A small image VQ-VAE, trained from scratch.
Data: trained on microscope photos of single blood and bone marrow cells, 194171 training examples, 4.4 epochs.
Rows from block 11 of the encoder of a small image VQ-VAE, named by matrix and row number. Rows with one number within an expert belong to one neuron, the router's apart. Each number is 128 + 24 x the weight over its row's rms, rounded and kept within 0 to 255. All counts start at 0. After the name is the row's rms in percent of the matrix's.
Before each expert's rows are labels from the 100 images, of 14976, where the router gives the expert most weight on average: "top examples" is what is common among them. Only what is clearly more common there than usual is listed. The data: microscope photos of single blood and bone marrow cells. In brackets: how many of the 100.
# router: router (encoder.blocks.11.mlp.router.weight, 4x192, trained with AdamW), inputs 96-143
# up: expert up (encoder.blocks.11.mlp.up, 4x384x192), inputs 96-143
# down: expert down (encoder.blocks.11.mlp.down, 4x192x384, transposed), outputs 96-143

# expert 2
top examples: cell type: artefact (40)
router.2 096 [145  91 151 144 150  94  70 111  98 119  73 101 167 137 112 112  80 124 177 104  93 121 132 125 126 141 102  96 148 149 115  88 113 130 110 115 101 130 113  90 147 129 124 118 121 119  89 145]
up.0 099 [135 110 131 128 126  99 124 111 118  66 106 112 118 174 103 118 110 151 166 130  81 135 136 116 159 142 124 139 133 122 112  96 163 126 164 124 152 120 128 112 118 106 150 171 131 133 107 138]
down.0 117 [ 64 159 110 135 112 150 108 174  73 148 109 144 130 105 143 152 141 156 151  83 158 147 142 154 103 119 113 129 118 136 151 150 148 173 143 153  79 146 137 157 153 110 121 121 124 126 108 137]
up.1 088 [146 140 103 190  57 128 118 109 143 141 122 131 136 144 128 123  92 147 123 137 119  82 143 141 110 118  98 132 171 155 134  99 151 140 127 169 151 154 141 109 151 109  97 171 123  96 135 106]
down.1 064 [123  77 128 149 128 154 155 162 113 130  92 130 105 108 103  75 100 101 149 118 123 119 120 112 136 107 149 108 176 150 127 174 116 150 155 166 124 103 139 165 144 117 118 105 113 164 137  95]
up.2 097 [108 145 108 147 136 143 147 133 147 116 145 113  92 116 155 153 131 141 151 125 136 154 119 138  97 109 140 130 135 102 136 162  92 125 148 150 105 137 163 111  87 114 122 118 171 132 128  60]
down.2 096 [136 168 120 110 129 122 110 167 111 122 113 107 156 133 123 118 124 101  87 116 106 130 123 107 123 140 114 121 126 157 130 123 121 114 122 118 154 127 158 140 187 155  90 127  77 145 137 190]
up.3 130 [125 105 126 141 163 144 116 124 137 144 122 113  72 116 115  88 125 130 124 156 114 136 102 138 128  99 134 170  76 101 160 109 148  74 153  81  75 150 157 118 128 118 113  80 112 126 172 161]
down.3 093 [168 129 155 135 180 122 115  97  86 138 135 132 119 117 129 142 140 144 137 106 118  96 131 125 127 111 118 134 127 106 108 136 134 164 166 108 169 121 115 142 127 124 133 142 144 106 135  85]
up.4 102 [137 140 101 135 137 120 121 125 123 135 102 140 103 127 173 197 156 139 132 115 164 122 137 136  92 144 142  60 117 119 111  85 150 156 134 104 164 134 147 120 104 129 154 134 129  73 140 116]
down.4 104 [144 145  51 121 127 134 155 126 161 158 158 136 119 177 134 187 135 168 154 145 122 128 120 177 162 151 115  92 152 124 127 136  81 124 144 123 107 118 110 129 147 116 125 103  73  97 131 116]
up.5 100 [109 121 144 142 138 128 107 144 158 138 126 145 155 177 131 135 155  89 117 114 136 125 112 163 149 123  99  79 148 101  94 144 136 113 105  99 110 136 132 137 117 117  83  99  72 137 112 120]
down.5 092 [132 152  58 134 183  86 170 133  99 147 123 151 112  99 120 152 118 133 162 119 148 119 165 185 101 123 135 126 152 169 135 169 119  85 152 158 116 129 112 128 123 101 139 131 152 132 137 121]
up.6 107 [158 147 134  91 101 122 158 108 138 104 113 129 153 113 133 111 142 102 121 103 133 127 174 151 120 111 119 134 151 117 123 131 178 118 127 132 147 125 155 125  92 158 158  96 117 121 155  88]
down.6 083 [130 117 147 145 170  91 118 120  88 115 179 127 111 135 111  95 127 131 127 131 129 116 116 105 141 127 109  95  91 161 117 113  98 174  57 104 148 130  82 151 143 161 128 142 120 146 152 141]
up.7 099 [123 114 139 156  72 178 125 114 154 131 138 108 117 132 138 131 125 157 140 133 130 123 130 121  62 136 117 153 139 130 117  99 106 136 126 137 188 180 127 151 109 104 101 167 150 121 147 107]
down.7 128 [156 143 187 124 134 128 137 124  83 101 127 133 145  90 129 160 115 116  72  82 122 103 134 111 135  60 122 129 108 124 146 146 141 153 148 117 206 101  84 128  95 136 127 127 146 126 101 210]
up.8 099 [146 150 151 101 126 107 136 125 120 150 132 134 110 103 138 107 134  88 110 148 141 107 151 134 129 132  75  81 120 136 114 162 141 113 131 143 125  96 114 107 120  87  74 119 137 140 129 126]
down.8 083 [101  96 155 123 108 163 125  91  67 130 110 136  85 136 107 180 137 148 127 149  98 150 133 148 163 176 145 124  95 150 106  89 127 138 130 129 115 102 164 137 118 178 157 158  89 134 145  94]
up.9 091 [177 129 131 140 165 141  98 130 158 140 168 110 169 146 139 167 110 125 111 101 119 169 161 164 158 162 132 182 106 117  77 134 160 123 133 109 203 125 157 153 107 140 142 152 120 140 161 127]
down.9 084 [ 79 143 146 155 130 112 138 129 100  99 133 117 123 121 106  89 122 129 135 126 144  69  96 142 108  97 129 108 159 148 146  88  98 135 146 114 140  90 143 142 104 122 155 132 118 175  79 175]

# expert 3
top examples: cell type: lymphocyte (35)
router.3 108 [ 81 172 114 103 112 181 138 106 165 124 144 137 128 109 135 140 149 119 136 130 173 184 139 134  80 101 137 163 121 108 167 110 122 129 117 159 116 118 183 147 118 127 135 122 133 143 137 118]
up.0 095 [115  89 143 111 134  98  89 122 142 192 135 156 109 149 142 133 171 110 130  82 155 135 155 137 127 120 110 158  92 122 111 113  78 115 102  95 142 147 119 150 116 114 137 116 119 139 109 120]
down.0 169 [176 100  56 125 108 143 152 121  90  94  78 120 130 106 136 124 134 130 111  91 115  91 108  78 175  96 125 117 155  97 133 161 172 115 138 132 169 122 109 123 147 120 121 138 141 125 118 103]
up.1 113 [151 163 153 129 123  75 138 139 192 166 138 133 147 173 136 146 138  88 142 164 152 140 111 123 142 115 136 148 143 147 109 114 129  54 111 165 154 150 135  93 127 131 155 150 114 152 144 156]
down.1 118 [163 147 145 103 191 125 121 136  86 108 105 160 128 120 129 122 169 156 120 132 115 145 119 127 120 138 130 100 112 145 114 119 107 116 116 139   2 135 118 119 105 140 123 108 161 133 166 122]
up.2 084 [127 148 134  95 137 137 124 128 160 137 133 148 113 125 174 101 113 121 150 142 128 133 115 139 149 145 113  74 127 130  99 129 166 139  93 145 119  95 111 143 146 154 107 114 158 139 138 118]
down.2 086 [166 137 137 133  75 144 143 158  77 121 120 130 150 102 100 149 159 117 142 133 111  96 100 145 124 112 131 113 134 134 138 147 127  96 129  78 155 152  91 117 133 105 136 105 145 123 114 110]
up.3 103 [164  87 140 136  82 128 137 147 157 119 108 123 123 123 120 131 114  93 162 114 130 120 123 143 116 126 101 108  69 115 132 126 117  63 143  97  85 141 112 129 145 136 129 126 122 139 164 146]
down.3 086 [129 165 132 164 168 130 157  95  70 135 138 157  94 139 152 184 148 118 135 101 103 102 108 113 124 146 122 167 158 119 128  90 142 147 132 101 144 113 127  77 165 104 143 151 134 153 155  75]
up.4 094 [114 142 112 109 166 163 101 179 153  88 161  94 117 161 104 154 142 116 109 156 123  88 123  96 149 170 113 139 129 142 149 156 115 184 152 124 133 109 149 116 123 127 123 141 133 100 129 163]
down.4 100 [126 147 125 140 112 129 161 131 122 145 162 135  98 174 156 113 102 136 108 147 104 148 169 166 156 110 145 125 116 121 132 113 133 157 169 132 206 108 113 143 148 127 114 141 117 111 124 121]
up.5 087 [121 155 145 109 115 132 116  84 140 153 127 125 142 125 131 136 140 117 108 122 140 134 115 157 116 143 125  88 129 137 135 130 132 131 176  85  74 134 136 124 141 118 143 124 156 119 119 177]
down.5 103 [136  59  54 135 101 127 130 153 140 133 148 139 116 115 143 115 106 111 157 164  80 131 168 124 168 138 159 114  89 130 141 141 142 154  87 147 162 120 116 151 179 140 133 130 112 152 164 125]
up.6 095 [106 177 133  80 128 128 116 154 123 135 140 109 105 140 160 144 127 144 131 137 131 121 146  92 128 112 143 149 150  96 153 136 139 126 177 148 115  93 110 125 104 117 102 108 139 123 125 124]
down.6 123 [151  80 121 155  92 180 138 179 127 120 144 140 155 121 125 106 109 116 113 143 108  92 125 144 122 151  74 124 148 169 139 126 111 148  98  99 138 146 155 103 167 128 152 130 129 118 146 115]
up.7 091 [158 125  94 146 150 114 120 143 124 127 137 123 151 143 107 106 153 127  98  71 173  98  95  96 134 148 135 148 118 104 120 112 124 166 130 133 158 187 126 128 136 117 106 136 120 148  55 115]
down.7 071 [107 120 191 128 134 119 101 111 128 151 144  98 131 119 140 125 145 175 116 106  81 120 109 120  99  98 156 124 102 158 127 108 132 127 142 110  99  79 121 146 202 124 153 121 105 157 107 139]
up.8 086 [127 142  86 126 126 132 107 138 143 125 139 116 139 103 114 177 134 133 153 137 102 144 131 133 107 110 161 102 129  85 153  85 125 103 130 129 152 105 112 156 122 112 108 137 159 145 153 157]
down.8 090 [137 184 204 115 138 108 115 132 139 125 115 140 132 137 141 141 109 110 102 175 144 104  98 148 114 177 120 158 107  88 150 135 120 120 142 152 142 124 102 110 154 107 100 152  80  92 121 155]
up.9 093 [152 105 138  89 118 149 116 137 129  96 135 131 147 138 118 151 110 100 112 135 137 112 200 162 123 179 147 117 112 116  99 125 135 128 108 131 183 126 124 153 122 168 116 122 112 125 117 148]
down.9 093 [170 157 107 141 142 150 173 155 142  96 105 166 141 111 137  82 129 108 139 104  89  59 151 114 133 111 131 157 157 128 129 141 154 136 142  91  87 121  85 140 156 153 164 123 120 117 121  96]

# expert 0
top examples: smear: peripheral blood (74); cell type: lymphocyte (39); cell type: platelet (28)
router.0 106 [179 129 118 131 140  84 172 120 104 154 180 141  87 116 117 143 144 166  75 107 125 104 133 142 161 115 152 146 126  99 147 172 148  89 136 133 138  98  89 162 101 119 119 155 130 114 163 111]
up.0 119 [150  74 157 151  67  98 153 154 121 120 113 109 126  74 166 115 136 113 104 129 112 127 136 132 138 130 141 122  95 145 149 131 134 155 138 126 119 107 127 151 128 122 142 124 159 156 108 142]
down.0 089 [108 126 122 115 174 117  94 119  99 121 147  98 138 123 126 118 125 148 131  93 131 112 132 105 107 134  87  88  91 179  75 125 102 140 112 112 128 112 103 128 147 168 156 112  93 104 135 151]
up.1 124 [149 123 128 151 111 110 127 129 119 139 125 110 115 127 130 107 120 149 159 185 152 138 115 164 115 138  99  98 157 144 118 121 122 100 112 117 134 208 131 138 133 136 118 122  97 155  71 151]
down.1 114 [157 156 146 170  91 134 133 153 136 152 164  99  55 145 116 151 116 160 121 154 124 109 111 117 113 166 134 121 140 130 147 118 129 112 123 141 142 150 186 160 176  82 121 105 122 146 121 124]
up.2 111 [124 157 109 134  99 107 125 113 118  99 105  69  79 145 123 120 121 139 104 124 131 107  81  89 114 201 149 175 136 100 145 135 159 146 122 117 151 191 121 129 110 122 143 118  99 163 120 101]
down.2 082 [150 121 148 147 130 142 137 128 100 165 170 131 148 105 128 138 130 159 186 139  98 116 140  87 129 126 161 131 149 133 146 134 153  96 120 115 100 126 135 145 165 121 148 120 130 121 117 145]
up.3 099 [119 141 128  93 115 131  93  91 122 129 112 145 160 135 133 131 133 182 108  84 155 112 122 139 113 111 104 151  94 111 129 160 177  97 115 113 148  40 118 151  85 148 116 156  89 176 107 146]
down.3 083 [143 139 122 137 115 144 134 159  95 181 118 137 101  99 136 140 175 112 134 136 155 124 101 132 143 132 135 143 132 133 154 128  86 146 135 142  71 161 122  92 108 125 151 107 136 128 107 111]
up.4 094 [137 122 149 135 111 111  79 132 125 127 115 147 111 119 127  80 117 128 170 136 151  49 113 146 126 117 140 123 121 124 131 148 174 135 143 151  89 109 138 119 144 122 157 112 142 132 123 166]
down.4 066 [115 138 111 127  99 131 119 130 238 112 111 117 113  94 127 160 112 125  98  83 146 104 111 104 144 157 117 163  98 124 130 163 143 105 136 108  96 146 158 147 163 128 112  93 153 125 117 142]
up.5 115 [115 123 131 147 115 124 149  77 129 107 103  95 119 104 122 145 173  94 110 166 133 140 199 108 140 129  77  89 168 195 118  99 169 104 120 124 129 150 128 115 103 149 176  99  92 145 167 109]
down.5 185 [170 142 166 157  84 125 132 166 106 142 167 148 100 162 109 134 115 131 117 171 111 168 129 140 143 135 138 172 139 135 123 119 129 135 123 161 179 148 142 104 140 143 139 157  98 142 194 135]
up.6 101 [138 103  75 138 138 121 116 172 153 172 142 145 125 171 126 164 144 169 149 170 102 156 172 158 143 137 161 151 111 178 111 117 140 115 111 104 110 133 159 107 120 139 138 109 135 160 145  89]
down.6 072 [143 154 132 135 113 120 132 113 128 150 134  97 153 147 130 125 121 126 122 160 159 108  95 127  23 143 128 101 134 140 134 164  90 108 120 155 128 135 158 147 124 138  83  90 130 135  97 117]
up.7 098 [117 124 113 123 155 101 109 126 123 111 164  83 112 100 129 128 185 158 150 134 139 168  93 137 119  71 116 118 101 123 124 108 154 118 201 127 133  82 139 138 142 164 136 163 137 114 124 117]
down.7 088 [147  97 153 139 147 123 111  97 120  94 113 151 149 101 155 128 138 140 118 158  92 117 133 159 139 176 156 127 102 115  73  96  97  95  72 106 130 180 139  66 126 138  86 145 130 110 147 151]
up.8 077 [108 127 150 122 111  95 142 155 178 111 151 142  83 126 135 117 109 183  91 163 129  89  69 162 129 111 140 152 135 134 140 158 126 122 115  97 101 138 151 134 161  94 151 139 144 137 134 160]
down.8 096 [127 135  95 135  40 123 121 118 134 101 172 119 105  93 116 132 135 144 131 187 142 133 152 143 135 154 118 151  73 142 104 133 118 111 114 162 180 119 113 128 127 139 141 145 121  88 159  97]
up.9 098 [126 129 177 190 114 129 132 137 140 157  95 147 117  87  97 115 107 145  85 171 132 130 116 128 124 133 112 127 161  99 148 153  89 133 137 100  74 109 162 135 135 142 126 129 131 133 143 152]
down.9 085 [124 139 172 110  77 144 134 140 109 103 135 131 196 122 130 113 120  65  76 117 168 137 145  90 133  81 115 125 140 166 136 135 144 119 138 142 148 108 122  91  92 160 139 155 133 114 127 150]