config.yaml
encoder_arch: "vit"
encoder_fused_qkv: false
encoder_inner_norm: false
encoder_num_experts: 4
encoder_patch_size: [4, 4]
encoder_layers: 12
encoder_positions: "conv"
decoder_norm: "layernorm"
decoder_widths: [32, 64, 96]
residual_init: "none"
learning_rate: 0.0042
cautious_weight_decay: true
epochs: 4.4
final_lr_fraction: 0.1
Rows from expert 3 of block 7 of the encoder, named by matrix and row number. Rows with one number belong to one neuron. Each number is 50 + 10 x the weight over its row's rms, rounded and kept within 0 to 99. All counts start at 0. After the name is the row's rms in percent of the matrix's.
# up: expert up (encoder.blocks.7.mlp.up, 4x384x192), inputs 0-95
# down: expert down (encoder.blocks.7.mlp.down, 4x192x384, transposed), outputs 0-95
up.130 096:46 41 51 31 46 46 64 47 44 46 41 59 50 28 45 59 69 52 38 47 35 55 55 52 65 55 46 49 46 57 53 45 46 65 58 40 36 41 42 55 24 45 64 57 54 55 58 52 50 54 52 35 53 49 63 61 55 39 50 43 49 45 53 46 32 38 41 46 62 54 58 65 50 65 49 49 71 60 35 52 56 40 66 41 61 59 43 60 37 61 44 40 47 58 43 58
up.131 092:44 58 35 41 65 56 49 52 66 69 45 44 40 54 60 45 32 45 68 54 29 43 59 49 55 51 58 42 57 76 47 38 62 53 36 57 51 47 32 34 64 52 51 38 21 68 52 42 62 58 47 43 29 55 68 44 60 39 56 48 63 43 40 48 51 65 42 59 42 34 52 53 52 50 56 55 48 56 35 40 49 53 38 65 39 60 47 54 54 41 53 40 41 46 52 68
up.132 118:57 57 47 57 58 47 50 38 58 57 49 43 56 71 50 50 43 52 59 46 62 50 55 41 58 63 39 46 38 71 60 46 61 65 52 34 54 51 58 42 57 51 42 59 61 43 47 42 43 48 50 50 59 64 54 62 32 42 45 58 61 50 41 67 56 29 58 62 56 50 11 34 58 46 60 58 61 52 48 44 56 59 62 49 68 44 64 62 49 73 49 48 54 45 49 53
up.133 109:47 59 39 42 55 36 56 61 34 50 51 45 32 32 40 36 61 50 39 49 35 53 69 67 46 41 49 28 37 57 47 46 56 48 42 60 44 52 59 51 55 45 70 53 52 51 54 48 58 66 45 43 35 45 57 36 48 51 46 64 58 49 60 50 68 54 47 51 55 37 35 48 45 52 44 41 48 59 53 42 35 56 42 41 55 43 47 24 56 62 47 40 56 38 62 44
up.134 113:47 40 52 47 58 39 59 26 44 40 41 47 50 59 44 53 55 50 52 38 45 53 40 41 33 48 52 42 36 69 51 44 34 69 49 72 74 45 55 52 35 47 44 61 45 49 42 55 39 62 39 71 60 68 30 32 49 70 45 56 59 47 55 62 48 55 56 53 44 39 53 39 53 55 34 48 38 53 45 47 51 57 55 41 51 41 53 37 58 46 41 54 49 61 37 60
up.135 082:35 43 50 25 44 36 45 57 45 56 38 58 52 56 53 48 50 39 41 46 26 28 70 52 38 50 52 48 57 60 67 53 41 54 53 54 50 37 61 60 42 59 76 49 58 62 40 53 49 47 46 65 36 45 60 32 37 59 51 43 52 43 44 40 60 52 48 64 63 60 53 38 49 43 51 60 35 59 50 54 75 62 52 52 53 39 53 30 53 62 54 50 61 41 50 51
up.136 096:50 42 55 44 44 46 55 43 47 57 32 65 44 46 57 39 55 44 43 40 48 48 47 32 40 35 35 54 37 52 41 55 48 45 48 59 48 58 40 49 58 52 48 65 47 52 37 54 52 43 61 56 26 46 43 52 70 39 43 53 55 51 52 36 50 51 59 47 71 38 54 20 30 37 61 42 50 39 58 42 47 57 68 31 42 39 66 46 41 58 49 56 36 45 74 65
up.137 120:30 49 54 55 67 52 36 47 41 56 59 34 62 50 38 42 38 58 40 47 53 38 50 65 25 39 43 53 52 55 45 34 45 61 51 46 55 64 65 48 32 55 53 29 38 52 53 46 53 43 48 37 46 53 44 41 35 47 48 53 46 59 58 44 30 37 42 47 43 41 61 47 40 54 52 45 64 51 60 54 73 80 62 19 74 43 37 54 45 49 42 40 51 61 46 55
up.138 113:60 60 53 59 40 58 47 43 36 57 73 29 52 56 19 54 57 48 62 45 62 43 44 47 70 48 55 55 35 63 38 46 51 46 56 62 56 52 59 44 41 55 47 56 50 55 39 49 51 40 35 37 47 60 37 48 59 57 61 69 55 48 35 54 73 31 44 38 49 67 58 64 47 48 56 57 71 63 43 59 23 32 40 43 40 56 57 53 43 54 44 40 49 54 69 55
up.139 107:51 37 46 48 61 47 66 46 36 60 54 49 62 72 48 61 57 58 41 43 46 40 59 52 56 52 34 76 45 55 50 57 58 44 38 53 49 45 58 46 53 49 44 51 80 43 56 50 59 40 41 59 57 56 59 49 44 65 51 45 46 69 47 25 52 34 75 46 47 61 32 51 40 48 49 48 58 44 49 44 48 44 55 37 45 36 40 61 39 52 40 56 52 44 48 47
up.140 093:38 36 53 25 49 53 41 55 60 57 48 36 31 44 51 63 53 46 46 43 51 59 52 47 30 27 53 53 58 40 38 61 47 35 50 36 55 75 44 43 30 58 37 46 46 45 51 59 39 38 57 43 52 47 41 56 46 52 61 59 55 57 37 37 48 32 46 68 28 45 44 55 50 62 49 59 54 68 62 40 48 52 50 42 38 38 56 63 56 49 64 50 53 44 47 53
up.141 116:37 46 44 47 54 72 66 49 57 48 32 59 44 64 57 57 84 56 46 56 52 34 44 38 42 51 55 48 62 45 66 49 48 54 58 54 56 52 34 59 64 37 48 46 41 61 29 62 51 42 56 58 39 58 62 56 41 50 50 37 38 45 54 59 51 47 60 50 64 56 40 53 59 55 58 35 44 38 46 68 51 42 56 53 58 61 36 42 44 46 48 51 44 50 47 66
up.142 111:51 51 46 48 45 36 57 55 55 56 49 33 45 70 56 53 38 51 49 55 40 44 49 37 35 48 45 50 45 60 66 43 55 37 58 50 42 64 64 36 57 52 36 44 58 61 73 31 50 47 48 52 51 50 49 31 42 63 45 59 43 47 62 56 64 65 53 50 46 38 47 62 45 52 56 37 43 58 61 48 43 54 67 46 43 52 25 45 58 54 50 46 54 52 49 41
up.143 118:56 60 31 56 55 46 44 52 53 47 43 54 41 51 45 51 40 42 70 40 50 53 57 43 44 50 59 36 57 56 63 47 54 53 39 63 56 51 63 47 45 45 45 40 58 74 54 47 44 65 64 58 47 46 52 43 56 34 56 59 52 62 60 55 26 55 53 40 66 23 45 51 42 54 49 43 55 54 39 49 46 51 44 47 51 46 58 25 47 61 31 58 51 63 62 48
up.144 079:40 65 44 39 54 39 47 46 51 56 62 60 56 54 58 51 45 53 38 57 44 39 57 32 47 47 37 48 50 43 44 54 44 44 55 48 59 60 35 56 33 35 59 47 51 33 67 61 62 49 30 57 60 43 46 38 46 68 51 45 26 51 31 53 47 41 77 37 52 51 42 48 47 50 43 69 48 79 44 47 64 49 46 57 60 46 51 44 60 27 50 49 44 48 46 61
up.145 074:67 68 66 51 29 46 48 37 46 59 55 67 39 57 50 36 59 47 55 64 53 67 60 52 49 56 44 39 73 37 50 56 67 48 47 54 41 49 45 69 53 72 56 52 50 59 52 59 40 53 75 39 53 61 45 39 52 49 49 56 36 53 47 53 58 50 64 46 58 63 52 62 50 44 43 53 56 60 56 38 58 57 58 41 50 44 39 29 32 61 62 61 68 63 54 38
up.146 103:47 54 38 50 55 65 66 41 44 63 45 53 42 47 57 76 57 47 42 61 39 49 52 41 54 53 47 37 48 44 54 63 52 58 47 26 63 48 48 42 43 38 62 51 46 20 43 59 45 56 56 62 34 62 57 57 62 54 48 66 51 35 58 55 47 58 48 58 69 36 68 59 62 40 56 64 33 33 49 59 57 47 52 64 52 45 73 70 43 42 58 48 53 40 52 66
down.130 101:48 40 36 80 39 38 46 35 56 54 55 54 48 45 54 39 54 30 73 59 44 56 54 54 43 48 44 68 51 26 36 47 49 48 69 60 64 49 46 80 66 53 32 37 37 51 38 64 44 46 59 34 67 42 59 65 45 44 62 61 49 41 76 63 63 47 60 47 48 48 62 34 43 41 53 57 45 35 55 49 45 51 37 60 49 62 40 42 59 42 53 38 50 59 54 41
down.131 093:40 40 58 43 48 51 39 54 51 36 42 43 53 63 53 59 60 55 33 47 51 45 30 53 46 51 58 42 38 53 46 60 48 40 43 52 65 64 52 56 32 46 56 36 46 67 37 52 62 42 53 38 66 58 49 49 59 57 62 41 56 68 36 71 33 40 55 47 42 47 42 49 39 47 49 35 43 54 63 60 66 64 53 66 45 42 46 33 49 54 32 75 42 62 56 54
down.132 117:63 66 48 47 59 48 55 52 51 60 59 49 39 51 53 55 48 46 45 67 55 38 42 53 41 52 29 42 53 53 44 63 59 38 51 39 41 35 41 41 50 46 55 63 50 43 59 45 43 28 44 77 64 66 74 48 54 50 57 17 60 42 63 44 39 40 45 39 59 51 55 62 43 61 54 62 42 58 39 55 40 50 45 58 41 66 46 35 60 40 53 50 39 56 37 67
down.133 113:60 57 27 57 41 24 47 57 46 51 53 56 66 50 52 34 54 56 58 63 59 64 50 60 42 49 41 37 50 41 52 57 33 45 52 23 40 48 57 55 50 34 60 37 56 57 49 46 59 56 63 51 47 53 39 50 49 51 50 20 53 50 53 45 53 69 24 56 61 56 44 63 53 60 38 54 36 51 49 59 46 58 64 60 41 44 77 53 66 40 52 57 35 53 66 42
down.134 106:50 70 59 50 62 58 42 35 47 54 55 63 57 37 72 57 54 41 53 59 45 59 43 60 56 51 55 40 54 44 54 45 45 41 62 31 43 54 51 35 47 31 62 42 60 50 64 39 50 49 55 59 61 45 39 87 54 54 46 72 53 44 48 36 47 33 66 54 60 50 36 57 54 68 39 42 62 62 46 52 54 46 67 32 56 33 42 53 29 47 43 36 49 61 59 44
down.135 088:54 67 49 62 39 44 48 58 58 62 49 63 61 41 60 40 36 54 46 54 62 50 53 59 51 35 33 58 47 45 40 47 45 44 56 38 43 53 61 68 64 50 54 48 62 52 36 70 65 66 37 39 46 57 55 50 59 54 49 54 58 51 53 42 45 33 51 40 49 44 32 49 62 33 43 56 48 40 61 67 27 39 52 52 43 59 44 47 53 68 48 41 56 28 63 46
down.136 100:76 60 57 57 64 59 53 65 53 31 62 49 49 33 34 44 48 56 41 59 50 46 43 51 34 52 45 56 58 50 59 48 57 37 53 50 42 46 54 54 35 48 45 63 54 39 46 62 37 50 46 45 33 46 70 49 46 48 33 52 51 63 54 50 43 54 49 38 53 60 44 51 56 52 48 31 49 59 29 60 62 50 52 58 61 56 52 58 49 55 49 57 67 61 39 48
down.137 110:46 38 57 43 41 41 65 41 46 58 55 57 41 21 54 42 49 54 38 43 46 69 59 62 47 36 57 52 53 62 56 34 62 52 57 48 54 32 47 44 38 56 45 58 74 41 74 43 32 44 33 47 54 41 55 44 42 46 53 47 60 49 59 51 38 38 64 53 49 61 58 41 62 51 40 39 46 52 53 47 40 54 38 55 55 36 66 49 50 56 44 53 68 43 65 39
down.138 105:51 55 58 40 47 51 43 50 41 44 48 59 44 37 57 38 41 53 44 55 44 50 46 49 41 43 61 55 67 62 40 66 38 46 49 49 56 57 50 62 43 52 47 33 61 40 34 67 38 47 62 62 60 52 51 59 50 52 62 42 58 32 54 55 53 56 45 63 49 48 31 50 55 51 54 46 38 43 36 55 53 49 60 49 30 34 45 55 42 37 50 40 56 39 56 43
down.139 111:56 53 59 50 41 59 53 53 33 47 42 63 51 23 59 48 26 35 52 52 33 59 45 58 45 61 56 48 52 41 46 52 57 55 46 34 54 37 27 64 51 45 46 44 38 51 53 37 49 48 60 50 64 48 43 57 44 41 41 48 49 50 62 48 59 42 44 43 43 68 62 37 52 43 48 63 40 66 61 61 49 48 56 72 60 53 49 51 56 58 51 41 48 68 43 63
down.140 094:40 56 51 47 51 46 43 66 50 39 48 55 49 39 49 27 49 56 53 36 51 62 55 26 67 47 54 50 53 52 44 56 61 47 52 44 44 40 52 67 45 23 47 56 46 58 48 49 69 61 41 32 40 36 42 49 65 46 47 38 51 79 69 40 51 66 49 48 57 29 57 56 53 49 44 50 47 47 33 62 55 54 40 53 60 45 36 50 48 58 42 64 63 70 44 25
down.141 110:33 43 54 48 53 37 67 60 32 29 64 48 38 57 63 61 48 53 58 58 46 51 47 60 58 41 57 65 57 66 51 40 45 43 22 61 51 45 48 30 56 50 63 66 45 36 48 54 42 32 45 51 44 54 51 64 36 45 51 53 46 48 42 42 81 42 70 52 54 66 50 56 65 59 43 59 60 48 44 51 38 42 39 53 48 57 42 51 52 58 52 44 70 53 55 35
down.142 108:55 57 44 48 40 47 71 58 67 46 42 50 69 49 57 53 44 49 51 72 39 65 36 53 50 44 61 49 51 39 40 54 48 35 50 42 71 55 58 54 50 43 55 66 46 58 43 52 41 56 67 67 54 41 48 33 48 54 49 38 60 40 44 42 56 44 33 60 44 40 76 55 65 44 41 56 51 62 42 56 39 43 70 71 70 57 51 46 46 41 43 39 33 58 62 67
down.143 108:45 55 51 29 45 47 51 55 40 54 51 46 57 52 64 49 49 43 38 46 31 51 55 76 59 53 62 45 52 55 63 46 31 43 48 55 66 48 69 47 43 56 65 42 48 38 57 29 49 61 54 44 65 43 46 35 46 66 63 46 45 48 52 51 52 42 49 53 68 36 48 54 49 33 50 44 56 45 50 58 20 45 60 76 58 40 49 47 49 54 44 40 35 63 58 39
down.144 076:63 68 58 59 57 40 42 39 42 47 60 47 59 29 53 54 63 59 43 54 45 50 57 64 53 40 45 41 54 60 46 40 49 53 58 53 41 56 51 45 47 37 51 58 41 40 70 36 71 33 43 40 54 54 49 48 53 41 53 31 69 45 39 57 40 47 32 64 58 64 71 26 30 46 41 55 46 49 63 33 56 60 48 59 50 57 84 43 42 46 44 45 39 36 61 49
down.145 088:58 56 48 47 42 47 58 39 52 51 50 49 64 32 59 57 54 50 37 46 55 36 40 51 48 51 54 61 49 44 62 50 47 49 56 55 52 64 49 47 54 40 53 50 41 66 55 39 57 33 57 51 50 51 57 49 44 65 46 51 56 68 59 45 21 57 33 52 56 42 55 48 51 51 55 38 35 54 52 35 40 59 52 43 33 47 43 66 47 59 60 51 57 47 53 49
down.146 118:60 46 52 57 60 42 53 56 49 40 55 49 52 50 44 35 45 57 45 35 53 57 58 36 51 53 55 51 50 55 41 64 57 55 63 58 20 49 50 64 65 54 51 57 45 70 57 57 70 34 66 44 57 62 48 48 30 76 48 46 54 55 39 59 55 59 46 51 36 72 46 49 29 47 49 51 59 66 49 47 63 39 60 51 53 66 58 29 37 56 46 52 41 58 55 50